From a checkpoint of a small image classifier.
Model: moe top_k, widths [96, 192, 384].
Training: ademamix at rate 0.0005, 8900 steps.
Rows from block 8, named by matrix and row number. Rows with one number belong to one neuron. Each number is 500 + 40 x the weight over its row's rms, rounded and kept within 0 to 999. All counts start at 0. Numbers have three digits each.
# fc1: MLP up (model.blocks.8.mlp.fc1.weight, 1152x384), inputs 0-191
# fc2: MLP down (model.blocks.8.mlp.fc2.weight, 384x1152, transposed), outputs 0-191
fc1.1092:508546553450445587436504539558563472518503483517528538515479536525525450534445491514479544443523560474450485509540469588443479460553524499454529514518511505539474489489549522508420493477538534497521559478469542492585535475449499448483476454491455565503487430474536499507508451447490488493489489505460537526515572512559465456499467536427551478418541544544506468441528486499493501521580525521592464509494556561491609405434497507555548530487460387485574512567513467507545425540476518429490483511454423539501517457453521481538462475532514511540444511533523459442504527451578428481
fc1.1093:477505538576530470580566513460489515500491492469491461511480487492488525548485479551444456544520486434473456462546529519504575452448564556508480533509514487538460567511476520511478493516565499577625560532420548502530528516535467465446560501481514492492496449504475491503453449519475498484542495452470521472483484575551520399492535462489587611413468500565467447416542482498472500463458511428529497486573468542477596541485558467599480535520502446500486474476545420453498516555528548450497554553515511527495502536455512424515471470586557568472488526503503481451592477448494482430
fc1.1094:534457536513480487549527502472539560533496528507521533438500488496474532499590471456460477480513516527521440444521454465396476510487542462485482531593516503561442547527438567495414547471554477534505491555422568522477550455503512434474541458535487542551503448524483570515432426562534436417503465534494396503556503494542539475449484482517485543474477537574525518508483480527543497517492550528572450525546520510467553508494497522557562516543441402542519543472565504539491570557552541491487530468500550534540572551494458410507500494606503531538514486525537502459580576438510471468
fc1.1095:503511473544482546506486599565488490477491432399579417442500505517463457519521547539469429577480520422494514486526482460555518477513513493546461461435450502536439484503547509436496481530515561517529471540565511509504487524524427427569557485503463526460514387415572505490441512426500569461588528430448490477477502546481469474533470406480501516499485522505512446468510511474492503461434454507458534496507446577552476517453517480516527475515499480427579449541505423451554471575488471516448472572404446532474451465446500515509479518496550502495497543465501554559458459458560487481
fc1.1096:515466500513474527514451479487496405549504482586496509447528536448442484524499533487469464482550527502573420524512459482410554535493541525484516544469533533561486470523532499451461514516538529515491540571441550530519493479524480454455454467551422530509468432499406483473456505483496437458518542512483535537539556587459454430496494502402518501490500516504509482406496508484507489477547492505555426460536484492474531522509492480548536529533429500500528513507478510528540494579484534435460515570440511503522546497510507477516546475606478556427494479547457481505595520469469412395
fc1.1097:556435501459469527496445503499542419533473526598528542437554518479478460507543474545514535518517488555473488530553510522389452505539479522475579498534460524472530412442512462486430490467532478485439494427466445509483524446454510534498449459499473467477401514471399489464550520466488482474435499585510445560489540472507463497504466493483478471465534577479533483508509529513491522490550549544573515521491567444460444433468449522467527470534591498513571518507481557570539573472489535496485459492469519457471589480585451476459481526526448448579454483545478431508476550478509562500
fc1.1098:520479496565485479554472524486528443440517462564475445559477496450425436520467485453481464493502474458557538543469556490538421494484522495509484513473495444543500513475471521498540465482558481449528522488477435463425484466502431489520559431520481477544518456564514448456452495505429526488499558467499480584435558438489513512483511442547521516545449517504451546466491442486479545495527481456481450537474437441507430576473506426479390457510544569439512534488502461503501528564507490507565495483463558521525539466495440467424479557459597488454472540493451496503542530479450451447
fc1.1099:477530494436502497495438485495481529536461463556559470478487598536422469515495509506433543552500506506493483481471521513447464503526477480477532475483491501459404504461522472543457448454526586537486525517471571503554592505517562496472470465491510538525468397431521546498517467504458529536519495519504471501529540519514472456505501487494521459488476541523399461496460489497524447513543527501562420527514512614517603505452523555608497500509439434502614517480504460478512437520503542465502511544403472499452450484489529448538522429573530514479405510459496552563535495461520457442
fc1.1100:512540493525488537533565504521463537465479458432520485448463553514534527531553507550419457486510520460480405510508554503500473490452477546486490483525472481507468521491513534531460540525555562536576550538517528578513483549530519472484520573450472525502484433469508539531520449470516494527505496486452472505538544553587486456486481518487504532419529518501447472436511500527474458438471567472513505479542539556520604476472502513579564501447476459531501483499576462459532480550437529431478503572492432544498528535432505430574522440531478500570485486518558524511563496441481469494
fc1.1101:461449493590489464540503496557524401494502512522463477528453470472388486533436494476527505602467473518568524500482510526521501521448556486550453495497477499592491558474431524461525453529551519500549499465431498479509517483523443513499525435511534472537535474546459442436431493498413562491533565467501454468401476436485475506469480413509587540562465478535462515474496476502446562477514486487535486537488429492537500514456560486509412495496520506486500509475530455477490506577511480545526536484427548532537490508486500433463444533473602544456481596437437514458536506450491476484
fc1.1102:489518536454449448539488504541441483469496535558523475461491538517421519582575516540447539566451495489496446509497552488491469469447514507535541426487411444451498531496471494516379523478496519467525546549516463525534523454541516467497515450466453492497452471399542593549538488551473554531470492462479450435409461481542447514527484480495498472466460537542433496512479539567446467498534517527494485478492506506500487490463581472518519503524541468510519489471456511435575534541479537510546508491477436465458494528537481470516503439517453509541453520544436552555379473470533573535
fc1.1103:485541510487493547461492583500493566481437469444527483535528543572558520538436548543479520502520528476484449460480519478440461490493496509454483509511518464487418465468531431520476522532552517575514524552532554427494551557539531427517503561446507576517498417472516571552559464458451510474505452455470497520513530508570520449494471554436547482455520512469499445500567462540562472514511519448508459558549551563475551413456516466538598475452489453493563471529530472448524423519508414503484427526474397462482521496504483457528455504532438514579515500550561489479493468515532477533
fc1.1104:463535501491521517491518477513459548469493447455526545448475566552476587531537530528445521519459514443439461456515573493491491456522490474505497460544509511434443509473503474484503524477487554514464534570506572573543507536540526459585532495482464578505493475452512586577497466443503488533487484499468483520553545560539522478519520487492527441465521510422450415457459538521515420484469507536490471492553537544534545490531472518580567525473478473504560459523500474423497458504519530451497476578491463467421453498475483468515528437515452535514499471540525501532453522474485459554
fc1.1105:581462474537477479489523467547485444463483536568497572441470467463475444456556467480420497454448514531541532545521522449456503516493538548459530529532416496565559467488469527416537431467537436494524486460463493540513543478437454488520416478444553523481420521540495546483498465525468463472479524540498494580444549461550530490490526493470422541464534558570525513478508497556500491551521575550546504510490459447448517483540482504493475471471582547529530536453474528502525532511510543488508516520477545509534522559496480498445475512507509540496486512560488413458531534468422502525
fc1.1106:544451504540454500557512469540542467523508543581495475472443475462437421459507461463530501510491537528566574551460497547497420522507469481528519508492422545496533524496450489452458434455552482493502470416467456520536542440450485508466477495515519444504533503529517449436459501544507515508450580563546460561470489483453432532469558486531507523506532490551461535481483442524451537546522489567548516536517523473513513494475447503546437491554490503475511534524524562550520554493504499490551523520440515587549534459473501522460428534454585471477424604423468471462514540404469508421
fc1.1107:505519499492503539514511508483463529534432445517473515466529560603484577514450463537475532524491512522449412457488498481452500433512523475466498488542504492446432512515548443520471523513523559536480521542507548537536511514523549446506533522483478532459497448464482551556576444475454499479512461469442513514559535537487481462536514498480564483472464480435490445493542542522531448447560491511521487505501540542524579454438474523554562526447488441574564487533492460463480421497509529417461438531530464472466495476487479468541533458573431531516465490497539480500496505536496514521
fc1.1108:491502446564458481583531554494496468472556484457486442501482457472452439556530493440448465508511479453546545530444553503561450467451527521475458472512476480561507585490461476459507432511523509498576555519470460540427502514427417442514545421520479518532571443508486482465467454465434534493551509440472454519416484483511538503519516408494529569474470504519457485438558475550484520453446427511455489514522475534513470560488546465474463480503491463429468480520460482444547515579450495491523457546430528554479441455437444465474492529457569539475485568500468543486440526468529452493
fc1.1109:469547511533473518452554476508481530502472472511481517491509526583481571443469500487444492520478517495448445545489513516463491431570514448488456466561477524478433517448545486480424541496511568438473533522520534487565536496566545432514548539491449535516499418489534542543539494468480486504519455486455449477497546558521492470502518511431540469479426514488501424456448529560514467484538492477517420510560558556556551483495519496564545550483410441533521508509508479459526468542454505437468470579511434488445498489501508435531485430563474493533510519484532529518485550539532497477
fc1.1110:471456529573444529536506539512529471559578530549504483533453464480451467474448467456516501543466508509537538512499468590494530484522588505501496547468496536591497552495453508496520449472527483459549495439425470421475550409414474496454509426562523438537508452571536427415439473518464498429537522489488475538480526452502517449458502465501514553478501545550503553454571466528481576527531521547553513514443468519481509462464515465516461546509477500454546534522498496551519501567519501514490494525422580581549495477492488487468435555527600504463466577482466505431519547415527483444
fc1.1111:499499503573494499542514533522434393547469508512506467523458474444462439588520483501482440513443504496585522500502558539510493435420567495542459539482418443547538555524482521424496453502536506524543555552468503558477450511402426491546481429481488480454513518575490501477476434488467451524525526427477500480418472508514521486486534484468481567396455560513469432431525480537450531537490504486464549461499414544481478532445585546531524486497577541493487511525405494443523518571483550438459479537480505511490514454484429439439545503458556561509429549554439519491447480468486459492
fc1.1112:473532557499461543566519532561462527469440541494478549455447523564467520547500463507448516503496533526486462467530541556437500489480563436502527495526422493463520522475504520434439484503501477496556538532457560542560543497489524453576493492461506566457430461516501558550556458489508473512480473484443416463512474516565499469470526526463531505418509539470454430394551496560457492508478569493532509490542526519485547497455525585570528494467572454524581458486459511417538497533496574448491500557468484477500539553452491400532466476503495530575435524528498475423490471462513465516
fc1.1113:514450486551490477491500518529538435518471503529525431536463465508459501492490512400458466469507480475564480516530493500543508530514544511509508546503490514574508542509463512477444475474559570438512510448517487396527545442529409465506539437517488498498597430565573502456446515578478465466482509469515487538424594548523541476439560434445503513499435493611536517481495532522475528503465478434587457465548476489517532515490528459532494496559459538488490531488447507524493555553497501476521542536489489520539555476509537470461507467529581437495501570490475497446510479454524422437
fc1.1114:531506497463482499582492504524491502434526496477446463495487460509525442498465511482461427533518531472542468525535516529558472568434500519494478512491506492498412553509451502465520476552526526471517498512491544471469507501537432423564525462465533579508543434501444507543477461507510526442477529541463452495412519560550484457536475431474483519517466484485439474434540488500538481459433463463493468488553494554499462485525540439550505454467505529491435448490408456442540484595441513528518544540429496473512489430507503434490476518440573551526537560515538543450475514421479440489
fc1.1115:480494488535541495560443464433540446507534539516472515434451571486460466461510469475515550518495501555519576565497456479518482538528478519536529544500481566532562555478520535422578407475471489473446496462455525503540459437440516539474485496547545457539535513545484441481426501516518539553533491532526516556527537485451451528486523404530471447535500465521477559488446501432424523466477463552535488522444455455503466461520438490510435524534473533513490547505547504550501544450506528490613485471484578551516518479456489497477521512488547459458463529478484504530520582455464520461
fc1.1116:516448457562493520544479520453565472502487514535547487498510550525455523428551477378498493517461476556556537535502497526528425486545542491480454491526553531565483547498455500473543453520503477459464531487447544502416467446493488507500516465533500497506514486583496489523460437503507498474448478540482471594514562437493496512445495436581465534543451459507519570532505535429510518524448489540513518563481436487477471478508486461534453515549481549521510553533537472489491548469546524478565491445519556528541497493500467469457479475577549467492529527466516468500592565473406474469
fc1.1117:564478439572493483526473498471495437540442460543498494492520474466566473541532452461436441495496468458542462565517470493504518498429582576541579495549454448565484521566499517504518518526569554470519535485470537511432456462455423466484447518429466525456515529552480492496525513481464458466515575474471509539479549572511497430539504478483493635420505510511530463400514507550519458482511441471483498495528494499499543571531466518442531517510519507494502482513417463477565513589460506449446478527520526547529518465467515483491528471547539521469519467547498503540522488464527493446
fc1.1118:573505483533476498479514431571479410510544498547495536474475446474463477501500431479463471555430475511549544554575499555481493448525509498457471525499426491535541480443505493461543433412500474511527510438513428560494508412448512530476494458478552453535509495455535453405501510488496528479486512524498493501432444437481507583472533543555467487527525498540468522487518527523427559495563542482549475524440484507531488526544477514521488499526568541542535532544507513521591500467481521489526493538441519557460496531548496546474461538455491521455460543470467452494446560462449602473
fc1.1119:502464479609523463532520517500541504537465445535546435541494458459449508534507503482475445527443492506569514496475451488514493495476515555498469557481489426526496547562435506553538441531570479483581531485416447461490530500484494448461421460532527473528520501553478483437468495585485460444559502425499497499507473499472579485462564463523545578454489523556522478471540523520510504466496507465500499517500446527505587562467537503526524530550517544499511535537500436521463554528540519489483496503500573549522438526554494474430489515584612590536475504494455472539522465439457463451
fc1.1120:541537522553488527559517524532464562471474430460497466474552494550483577536535502492460482535501520449503432443523551462507469423464563482450460461526508406483434478526509484512459566544566527549564495590491526478441527542534503433508504549457445564501477454467466559569540462514465538453539453456441496527498518540567528441487462533469562559481487510497508464469533508529580455462491542453495493531527538535483575486477543493573584501460480465534559480513517402427509454572509492485447456526500439494457468496532459443528489459558488544584496477530538467511471487546516483499
fc1.1121:437486457491430536532479495500524462545505443592549526497471482473478476472501531472486576487498546475484525503433522479479489508538502464504468482545440450560568529451533484451505517498458516502444480490538478486517486488469538456495571455480490498530510432514420471482494461495475504487531557497514446525482572553478453464546509471425522479509426557506479437504459437554476483565519462568492501460472540533485538521445531464535520559519460483456540506540377483471496457513489483498484424542445484487471499495505515484505531469481525557477468574494462505468411539484546501425
fc1.1122:483557524480519508495485516443492521502457446497433496462543563556555536497478493504482494504517536483461450469490543480496452452500497465460478473550526459480401506463582487473481507503538564513502544578542541507498510555534515482525559526420474545485516421488477551562581452458451521539518461483454530481477579558545467452527490528458521489497421474470401436456490483488535421490508488439460444536540574560559544467441492518570571510463479454473528467538479449445518472518474485472510454550461428445443460456501475478514481466524479540537465545500522541551487521528533450503
fc1.1123:553536475496463513591447473547463507456529472425503485421495512519495474476545512413490478534484522457549524468467565546546475498539475481504457481474474455474447460421540483454532475556446544569507460516490486493457459549504488479619526514443537562503531429471446499512516477502526575523516522525496473508466469523562515473542496504528528502525497457495395429468506472489518488523483480455427494493496462517521440478510507489525496428475511480507577465558428436429533463532438494536519509525378472478453475443459476494514432503433562497450446550467472551493472524457529513453
fc1.1124:479489429623489510612467523470518488516516468475497460521532483441424483565533496431494430552495480448565510493424516453531491454485518503520456488442483466527484525556476543435512507541542502495536522583515495468468432487470419464520528453486485444520511405520496474507448510563487549449553548437486514523493532502447507464505516417575506542502427502517478522437509464530416558460449478430449544472554460558510493551500553446502533507549509534428492500519430501499498542549475500514546497549434506559520502454501479463496462483485544497496498558529413556572538468471456444489
fc1.1125:560493463530455487474564526523501416511496510533535523496440481480525459463487464467405499422558472526591505567528491507511474503497481534480508520503467546545522485485513527478438489509568520415485569468438482489520487438463418487478419482496498452486514515529521462451452505502516474463477543544524530543519518563484536485465517498487467560373587540573536480486519485527497527479556524533535441508500500503482541541552481501440495531528497536551475521510506528551551508542488453411445467547463544543567595470507490475473502535567538442464497456521560436493551541443534502469
fc1.1126:504454463567504528511470453567511422529504491550521506427468475443457452468491532472524512500468557536585525516485479511490476520507529468440497579479494558562487553537516477481541446472461482491433452426461469472451468422456480547469475519518555442497466489587519494431473485487511523482515515570543465500501490468463429519453476498507466517532535519541500556488476454495490527503554494558499535520467462507538457488494485518450503515541489575521532534547441520568521492475517440516497506511463495582517511482541446540476492542465545449426492594471469465489535555485446540442
fc1.1127:506526496555471515510510538429479493507369509422473499577500542480535494436527498472471446502534529502571513480473437416486496478516423505447462498425491463550585409462510487477497552495526486527507446467531553494430468489417546441512444546472518550477442438553466478533546509459481465444522475488561489527492465510539519530464497548466470508462470549489562431509536498496515528484571479460474532471530505529501499525508493565486600477486552518466565494516493477530534487457529459495436383480462505511451528551542527515532476523488511502535520467521468448557525459449490569464
fc2.1092:521539562472472545450501488520488462532452526553559494502499457553569446497424460508542493445479556433452488448462487561427531442557528549531456450473470470485500467521575497529477557465507472472471465435474511521555556525429526448476468482518510505541490451474520477560484512490514457447477559559497503451562549498492523444535492533465553476479550543553495514535490520467519543536569491470544458518477534477487502446422564500518530487439486472439549535521524421548531467569572525477562525454423579442541493482501519431495446470546528461510470560430504460446590490560525416481
fc2.1093:527545520473506601494537465536466446512469558536559503484479480550564495538451489545544481436437542436462446441451532546427512483480500543534435478437463507430455507481553452527465563472532488487481450420499465517508582515453509438494426539509523482529539440463512514550524555516489441449446570510519510471570581523485544463512541543514570536471566561562555495538461499489507563475552530465532462516516517451542508441418528476540547514417489483491537524493510444538498492566549520498545545527458511447504535509574517448482454464553518412529484550458557491475576455543506458474
fc2.1094:579516515464515584491498478477510448517497529512580514483499486564616523500500475529518490433435490454470505451459546546445521468481470546561418462454524460427443501501566446554462576448556499469515424440457476512484577491457508495540449507522513433539544415467547479539477537531494422440458540489534515433525527513541554496522547516515572493503549594567572485561481529499482522483590534513522462541439510457516484397448530480497528492463487514513531503460504422508532515584524562492549539511465554454484497515607489439458451433564497402525502515448555511473545502538524474494
fc2.1095:543523507451513551472494461511495444527493540527574521472550497573541493539483468519506494443437504420465469475433531570459486438483484545531460498466511457440452515510544455539467551430524489454472433427500463506455563520450520495552427485534458455582550418466487489547520532543516426417446567557538514455545545499506546489503520547539543462531544562544524512549499576494498521493584509480545481510476548458548502453438533503501545459450468500484523521498467441554518499552537560493557561499478525434462531463586469452456468456528513442538477524415512504496571473569519440527
fc2.1096:503483559457490522451431430497454465536521556518551501462545451521511430474426544478472523424489534493430494440434497515444561514602482509543494446443476466448466460509558545507474562451481403518503478445501503506510586505447485483573433482518449503552499434446483472513511512501538457453477546518502460448527511513425509470481492547477514443537473523518469473547528553490529556501566547467483418513526492501515485474449525486459498471453475514449502526522491428517501460569511549484555565445428532429499508443559516403529451459523469435517495582446462486492553481536565427525
fc2.1097:496521497506492547427507475530465456506464554528557502513485502554519468532450485565572529432447519460445467431426534539427526479516553527544463450454442470431476474516552482487456577465496471473455449430454477500493547526434478454492449517486476472515542465475506540559488554513454454479467578552525483463519596511488537448549505566481563492510514554549490504530456537462525570505558486440545464495520525454518519485438566481481561526451465495464556531515512429530533483562511546529560511479442529438456505464563505430505465428556465454516469546509542507468540476520517497507
fc2.1098:519484516422548557516483457540495464523479568537541568481511459560510496554432486463521485438460512441438501451440535533421492487506486521554433501458497503417456520452525475533436590439523475477455465441521483536551578507450499454522447518489516473572554427426541528552553525548521417437469570498515480443518557529493561505510550511521523473533510581522550476543458579487502591508562508415508450507508477434504523461459520466479537479458493473490518569471438504556515523556503554537547550510448537435475520499563484487479484467516480460476503553448533513500553421534510467501
fc2.1099:472485564445437553415461465547480469521474521496527459467480507510413472562424486514514522444472547510468503411502457518435556497552549506568494512402474519464501460479504532464438523495488434557481523492486462506569583533450473480496425507440480526529468423435492477514467534504464516534435549487495482494512522529504486487536521547451509500473531460527450484517478511462563543484529561441560462476532511483576513530481511453496512464488495449512544511481495477506502478588458515468539583479454519443456496449505530487541456444551481495523442591547468478500537501434578514430
fc2.1100:542535542483502556468500463531457438527462561536550511464513496525527464530466454554569488430451537457464479471445560513446530478475499545556424498446470489437450526488535446522466542490528470453494435449514456522482533544460509459491428524498467455543559453465495527545478575536494433459443556532564506461554595549512512437525530548472576500531556559557537504540479530483489544507553498427526433504520531397521468427433535462497556518473513502446559520487500447535514518560509540483563561515447526442474505487589501438460448446530511432501461548454534484476563462525519450496
fc2.1101:544492566465539541495529483515470450514475573523556548486551475577544484518436505474511475419450531426450467458458552544419501467488512519524417486471494476428475503454550461531440586455516473447505451431540479514493553489439530438544477497472492439547562435453535528563530542554513419448475551538531501452499558509508563507502518540518538443522528564510543508580503552473474570506571511470513461550500520438503477443441555461540548482457509470504515530455439430531545520571543548514581541525434551405468516507564495469475452413548499421486467570448527499460568458551498460528
fc2.1102:459510576468502536488439506530461438485464567523543518535562523528478506543486486507497523451469530486477480512466517533447533513540489495518454543465413429431507501437553419549404543470510476467482433444513451491493530481478556487551467482484473463542499433446527500553496565556500464509482504512583491442452531522512489515522493481475527420540508556528593472592489555514475547524555493467521444513475529458487417446462582490484497461560540430479509519477492497464556506564524534475556541500410510407456486526586537462508449439535478405484493538482438543474517448546564491545
fc2.1103:513573530545480509436463448457557448517448520462508413448548587506532489527530431552565513541471493537534500461570509458508532437563435475445486542486541389451514536527488504479502453532496467524520475520487483465418425497463495539528430505521498476462482477534431447469471510488496448485500502435539424496520442514483507461473465602466561498549469486562487504460502486508584465498517495488500485514498547476487486456507504510483510565539584594516506502498562460472545509440543525503454501476481486482478462515559495436432439515541483452508495482531496437507530514465533571526
fc2.1104:503512554481484547456557467492440439580462519546580474497564510556508497504456506483555490462482550520494506474471476502448499476527481533486428489423535462442504458448515434456489545505523454516485461437499443513473487525444574483525498509530529480547433463462485479584541525535540483471455568523514468458566526474483542492477471561527521481568474524522510563551476526465540517530547465513499497549529552472542432492476556516554557500440517541519530545505452446533491514523539558465547527472444557456492501469533532441449446465558478454509409552451505489466540502557487474580
fc2.1105:523520530520495519448431452515477410506464557501533518471533476530526462548424475522493524471460499545440447461499537500494503495540586474427484517462443433417502474492558476481424581492458473519487461436520453505446526484433435451541449464452492472481500510488464569562504562527500472494485535537515474505499484546468543481475474559476559437515512504487460522509463512487588543529555502406509476500555548485532465514478583523483505524470563549544560502472474397482477478517502531515547501473473521409488514450510475435457499451550413456567474524554536437435549502555461515531
fc2.1106:521476514437533524512531481518513475530514546514548555501524473578553489521468482477516475432435506437474531466458560571436485481487499520544431481480523467430493501481550472554451564448553492432519431423529452520529563504468538503522498492538486450572582451437569492563530542564499457439454552526552478427508543469512527523526524517552536504538519579535545482547488546506456555515580521488555521559480513441500516443438557477513526467470470481489526556458472471526537544570514553502582551541456548435480540502534480453476477424502510437492452559424532520487544470548529470549
fc2.1107:538485533449519544485454456517482498538470537575556539521517455548503500553449519465494461449447548450443468462457521502462468493533530513547464493425504513405465513476546474487481576465513425471500442449509499533551594520423473471529448514457530500565539421458525508566505518535529430417485553539479533447515523491460541494500511535534481453497544534495554468550516589491537577531546489502500439557524466474529434485478509451521513450475523541473504532475439432543530485560553530532556549499444545432492482471567521474513490450561469466521514580441538442442578436544484436551
fc2.1108:520503547444510564466532457513472440530468548518554514485515482554546482530455471502555463422456537442474498472422550533433520498508483528569415461463509470434455507488530435521429563442527460452495443450539435525488563532442522472538441504525466438539552438437504526554534570558508439458441567500545468470539571511496533496510541565553574456545509552545548506571456557489489541531552527438532476529514538433528514463433547446458546488466481493493535550450484441538525535558499555493558541518457536436448507503580479424474470442535493448514467565464532477487571447552524474539
fc2.1109:476534517530487525412441451470471456541547546457523450489475524537483435474442496522517494448487491503482493461489529503512571477568529501512449486466474488460505449529517535496480547512475432506532458435502473477466527503464474473544440527527453499534506489499443505533452534530528456482511529514493419500537539536428485443431474547452565460508469525516462540515522498439546497474538531409491426435559543472569469503486533510476531530483497567478524500530519406480488481516530518481531536516442532469505493425567529380475449466534458408593422577487497461478577472504528502509
fc2.1110:521529519455506573462547486514489458518464558525581548493507490554560468560451461536561486442472523452469470467468511558431523470485519547538446505456472488454471519482548452550432567470517504480464464415519471523530558531435509477482464502523499477516537459458523505549503549521484439471457563525538476439519569518514540449573505553501568498459531577568550503538443530497490561491557476467538474516519543446533498461408557460552573510434490492486554541484489442524507498563550536465543551496451515447486507520529500446487468436554525427523447544479574501486570472545513456505
fc2.1111:546506482507548554477535479529476416530473568547556569487533457524527469528446459516529482414470507483485458501455551531431540487458530556506426491457442453428458512476552463577443579480557516468505461412538452546478507496442517452491470462496498458516562469446519524549541578551472460459472554495552506431530550526545556474508525552496558516499529570543524530559471526539501568502568501429498476520508527446499496466423571476497553510421474458506554550427481478538498512567498549468553545493487527440464512495561492484429475441528494446461444534492513527482550467543503475535
fc2.1112:569503511481513561456518460540462425530465559545551527470529472550509481562444457526546494443468532467450415439442539523422549485503541525495424504439452473432466479471543448518425565481491443486472451429511473515478530530441503449487449490476490473514537472452495510559496569560490456477446551544531500454520561542518515469496502568456565489496537553541500534549503540503496576503563502440526435497525520431512469458424567463526561480427492484466560532463505448531526501560541560488548547484453547436487470474586504444474461438543489451501460554492497479469563458537495456504
fc2.1113:502468485488568438473467442460436450549535538460504520470550471546537457408492550429435488463493447438506536494489549522503517502521469469457413419517518466488477448469523505518469543468489502496562476467589471471479556473542467437587509530462498449496564522500490542513539548573530460431450500523552418486501473531442517540402500515524522466560404514519502510539530501467496471496539571468458470514535523470587495523529505508480487492447494569547431504510444469541489539613477522536534531583498562476535544440548450417443496413517425441531480576437508481480548516556514488518
fc2.1114:480527546429519568482460466505483481562527534545564542472535478541535498499418532502496498440438545470409501467484530524444514515539471542523478473443519491440432504458545461548435577441497433488510473442513495542506592548443515489569447504459488438584519439410512499532546540531507456450487546518502505432503537507455534520520544511555557464506499519520517490573461574544552550534565511468491447558539532495560479450443505455464481451466468467475516526507458431532480472533513544468545570477434513429465479471548550462476450418537474442528478560442552485470591477549541475542
fc2.1115:493529576532514499435486450481460483540497444482587568551530521556494585492480499462509517507475510459504507592479493512483459412507573502505451515491506409455497526474476462467521531462539549407480468510514499525496496527434567462566558515522539475526530517456561557616509456503530461496541464507531545468503501471462547491508553517553513454520473529500559475553490611458473448541555463507483542576474545513532472504492533512513438520493491575498514487497465426489522509514576539467514457515481580481507505526480496446519507412607489444479500502436552491498537507598441495577
fc2.1116:553516541497501598517522460500520459494483501522566522468542491580570506500487491489508485461420501432487519508459552522449504446501461527517404466481527471454463525480526424558418587432572504419504441453538476542477538483462557545559498479558546432518563457448535479568497516498508446467439531462526520442556533505510569508510570525539575450552525567563574494571442551521469506518599525534514492543429543450525465427438531485501536499498476528520521539452473418521513540556526548489551540489475529468482499521555504424469461426569503420511487518417568499488535505558492486526
fc2.1117:511497509494543515501523511514487492512464546509568550561558462544601439472454500461525474435458520453471517478429527552450486470486506524502457445508475421447481488485590438529461564453537515478463440428530442537476534515437538448567503484500503444535552486468548561546569555550499458442464532505570444445487549472523552516485502533509549501536482545535531527560447538507476526547536491476499532535499529483529505456458567490477545508472457483479516519492458442543555521563518536548564483545439519449467515483523450463466482447542488466480474526464531540475536441579558485574
fc2.1118:467540551551463454459466461524476471454455486509454508499499550448510505516492496552494538491501515548523434573572490459537571494515524445465505551513425477458501520508495484497511441535433521505548508555458547511473428443503447477483493469456470499447472515556488507520422475471453484556543462454482538540410483538498480442550465480394500491466519480493484445470523478504509503495430462475493439467547509497481431506514520458486414504543585469502541451511565521406536455492515427468455484499474493452499451511515552509558516464513479499446532517575471451483534547478452517485
fc2.1119:539556504509443552420514434485482434481494524516533439444453505520493471537442454555532526463438482530446448424523503477466543501486546553501487470417496487450470463551477500519462560513492432549517484429464503532460572527473467474505413524479485479521489494510476477508466528530454468466504558494462475496554499559512561456483518570462576544475533507528475507490513531527575518467562514431507438461544559463523502528455495469489536552437504524492567500500558403490454462516513524475502553443487524477502460453563520448465453470542466464573436519544516406449585490502459512484
fc2.1120:573529507501476559494489455494554456479499508520560478441489515572520513506496464541497526487414464508518476434504494516468515451478483568513473495425554485429449517538497497595499568509559518487509428430445492524454547444469506531519406516523545464537534439504504455499467504518509457422537518474505509463584490516534606480503505506496597520478551554553543476511502555517567486464565531480478458512439482482506515466453493513481561518448485561519526525451536398506503500533581543489472559459484533474528525476567513432418487473563502460526495482474536442473564474487476473490
fc2.1121:525536555457475540436485463505469455568455535560573514496527513540537478515452472493529508449471535469469485487464492514445529465558534548549472469437472442446478485509566499497486564462488469470487473442484490484494504499431525485527430475518469487552496456453532487568470513519548443453509542548506503463538543505474537461547489567459562437526538528531517520550515541464543549551567488441530460522490529469508481462439577497507544498489494486451566537530488430499530457543580532454534543464441587441525509474552532425472443455560516439504478542456511491479559488574543441525
fc2.1122:535515533482505553456507448546457443514475558553561535461498465521544439562443441552549500434444547503442437475455516531433545471521514553533465525452441481444487503508555484537433552455507448499451464427527457545496541528444494460514443471509485483524537448450513496563511555552478439477471554534517475464554543531509525442522515556486554460500555544545530526553458547538522570509556502431506449475527518439512487455448559482481554507449508472463566530459495454531496486563539558482543554467442538445477502495551522452483461459543462458531448552481526501466542448543510476520
fc2.1123:507547528493474530437487417506470462521459553532562497499464503521473496578437503548505516440448552528456423453473510441463562524546511532554473531417451513403465531511514493490451574504496418549480484453464500524522573542428457463479431525445494522522449436461475479535503519546486442453476558521449484464512504554450517439499487561485520464470546527523485502510466542491553545490535492427482411474561533472522454537456511474516518479457515496482558522457537449512458446479513507482502574480441497450495467480588548471520442447542477469523492553507505427464581453515504489489
fc2.1124:512502504471538571464551459525464443538482558503559491459566501550514439539473455536560483420468516475465455438411521535421493517437481555520434477454501505433465479500563432523471563522527486486490456427512442503479528568444497473525430506507475448524545479451497544543537570543481446452486586511567493453538560526463512461524488559527559517501508568544516519543462522477489543487546541443508475508573502436555514490446561512519559510455473484484517527497525473566477500551502558512561544579485495452406520512602460459449476459521485452529457554509499487486552434533538475515
fc2.1125:552536532493543515477538549470465443545481516478557588477568495569591481495481475475536480440488476426460476470457507556440512437450518577483421453528513407464474458507542444542447584488463530474503451423528470480416485507468524450545512493497494472502538504476506531537536553535536457430503536512559458437553514500526566518469474574499557504512479554533538545538526539522511509487576526471491517517474530457519483464438552520510558519478465472500536492500453435547502499579520547505549515549478522461490486478552458480422485445548497429509474497445516514480529508592520463530
fc2.1126:497497564552533548495460482521432465508470525535542533539597482559536501461464540467526495439506511456450469520424544520433507475543543461507432519494460476437507484479578460476540519448486534450450415433472466507474509488443494436554483493488516449502510482497520582583490565536478453472449516531586528477494550486474475502501453500501502465529471583518545469601489535445468521499492486509489492567491509499523431483487544486461508483480507486485523519530478439495561504559541514527570458589425547427467544489520487448515482415589468449459524575473467489448573492576499476532
fc2.1127:526536502526461527477474490479480451509421521488526458444556546469444452532567488500576533513551522545539449443477473435439509504551494508421510496473489464512507431513524487472566458589478496591515531534482535489418371545459472530514435453484504537440458534556382484461502491496444517479539559479536480561540450538518467449470425609444519497525464486471432552455543471500538508484496503483456500508532492501499426572480541536517569515530552528432530503541512456507511474516525471487486485495491435480461455540544505475452476521500492523512502492588430479499519479453506525491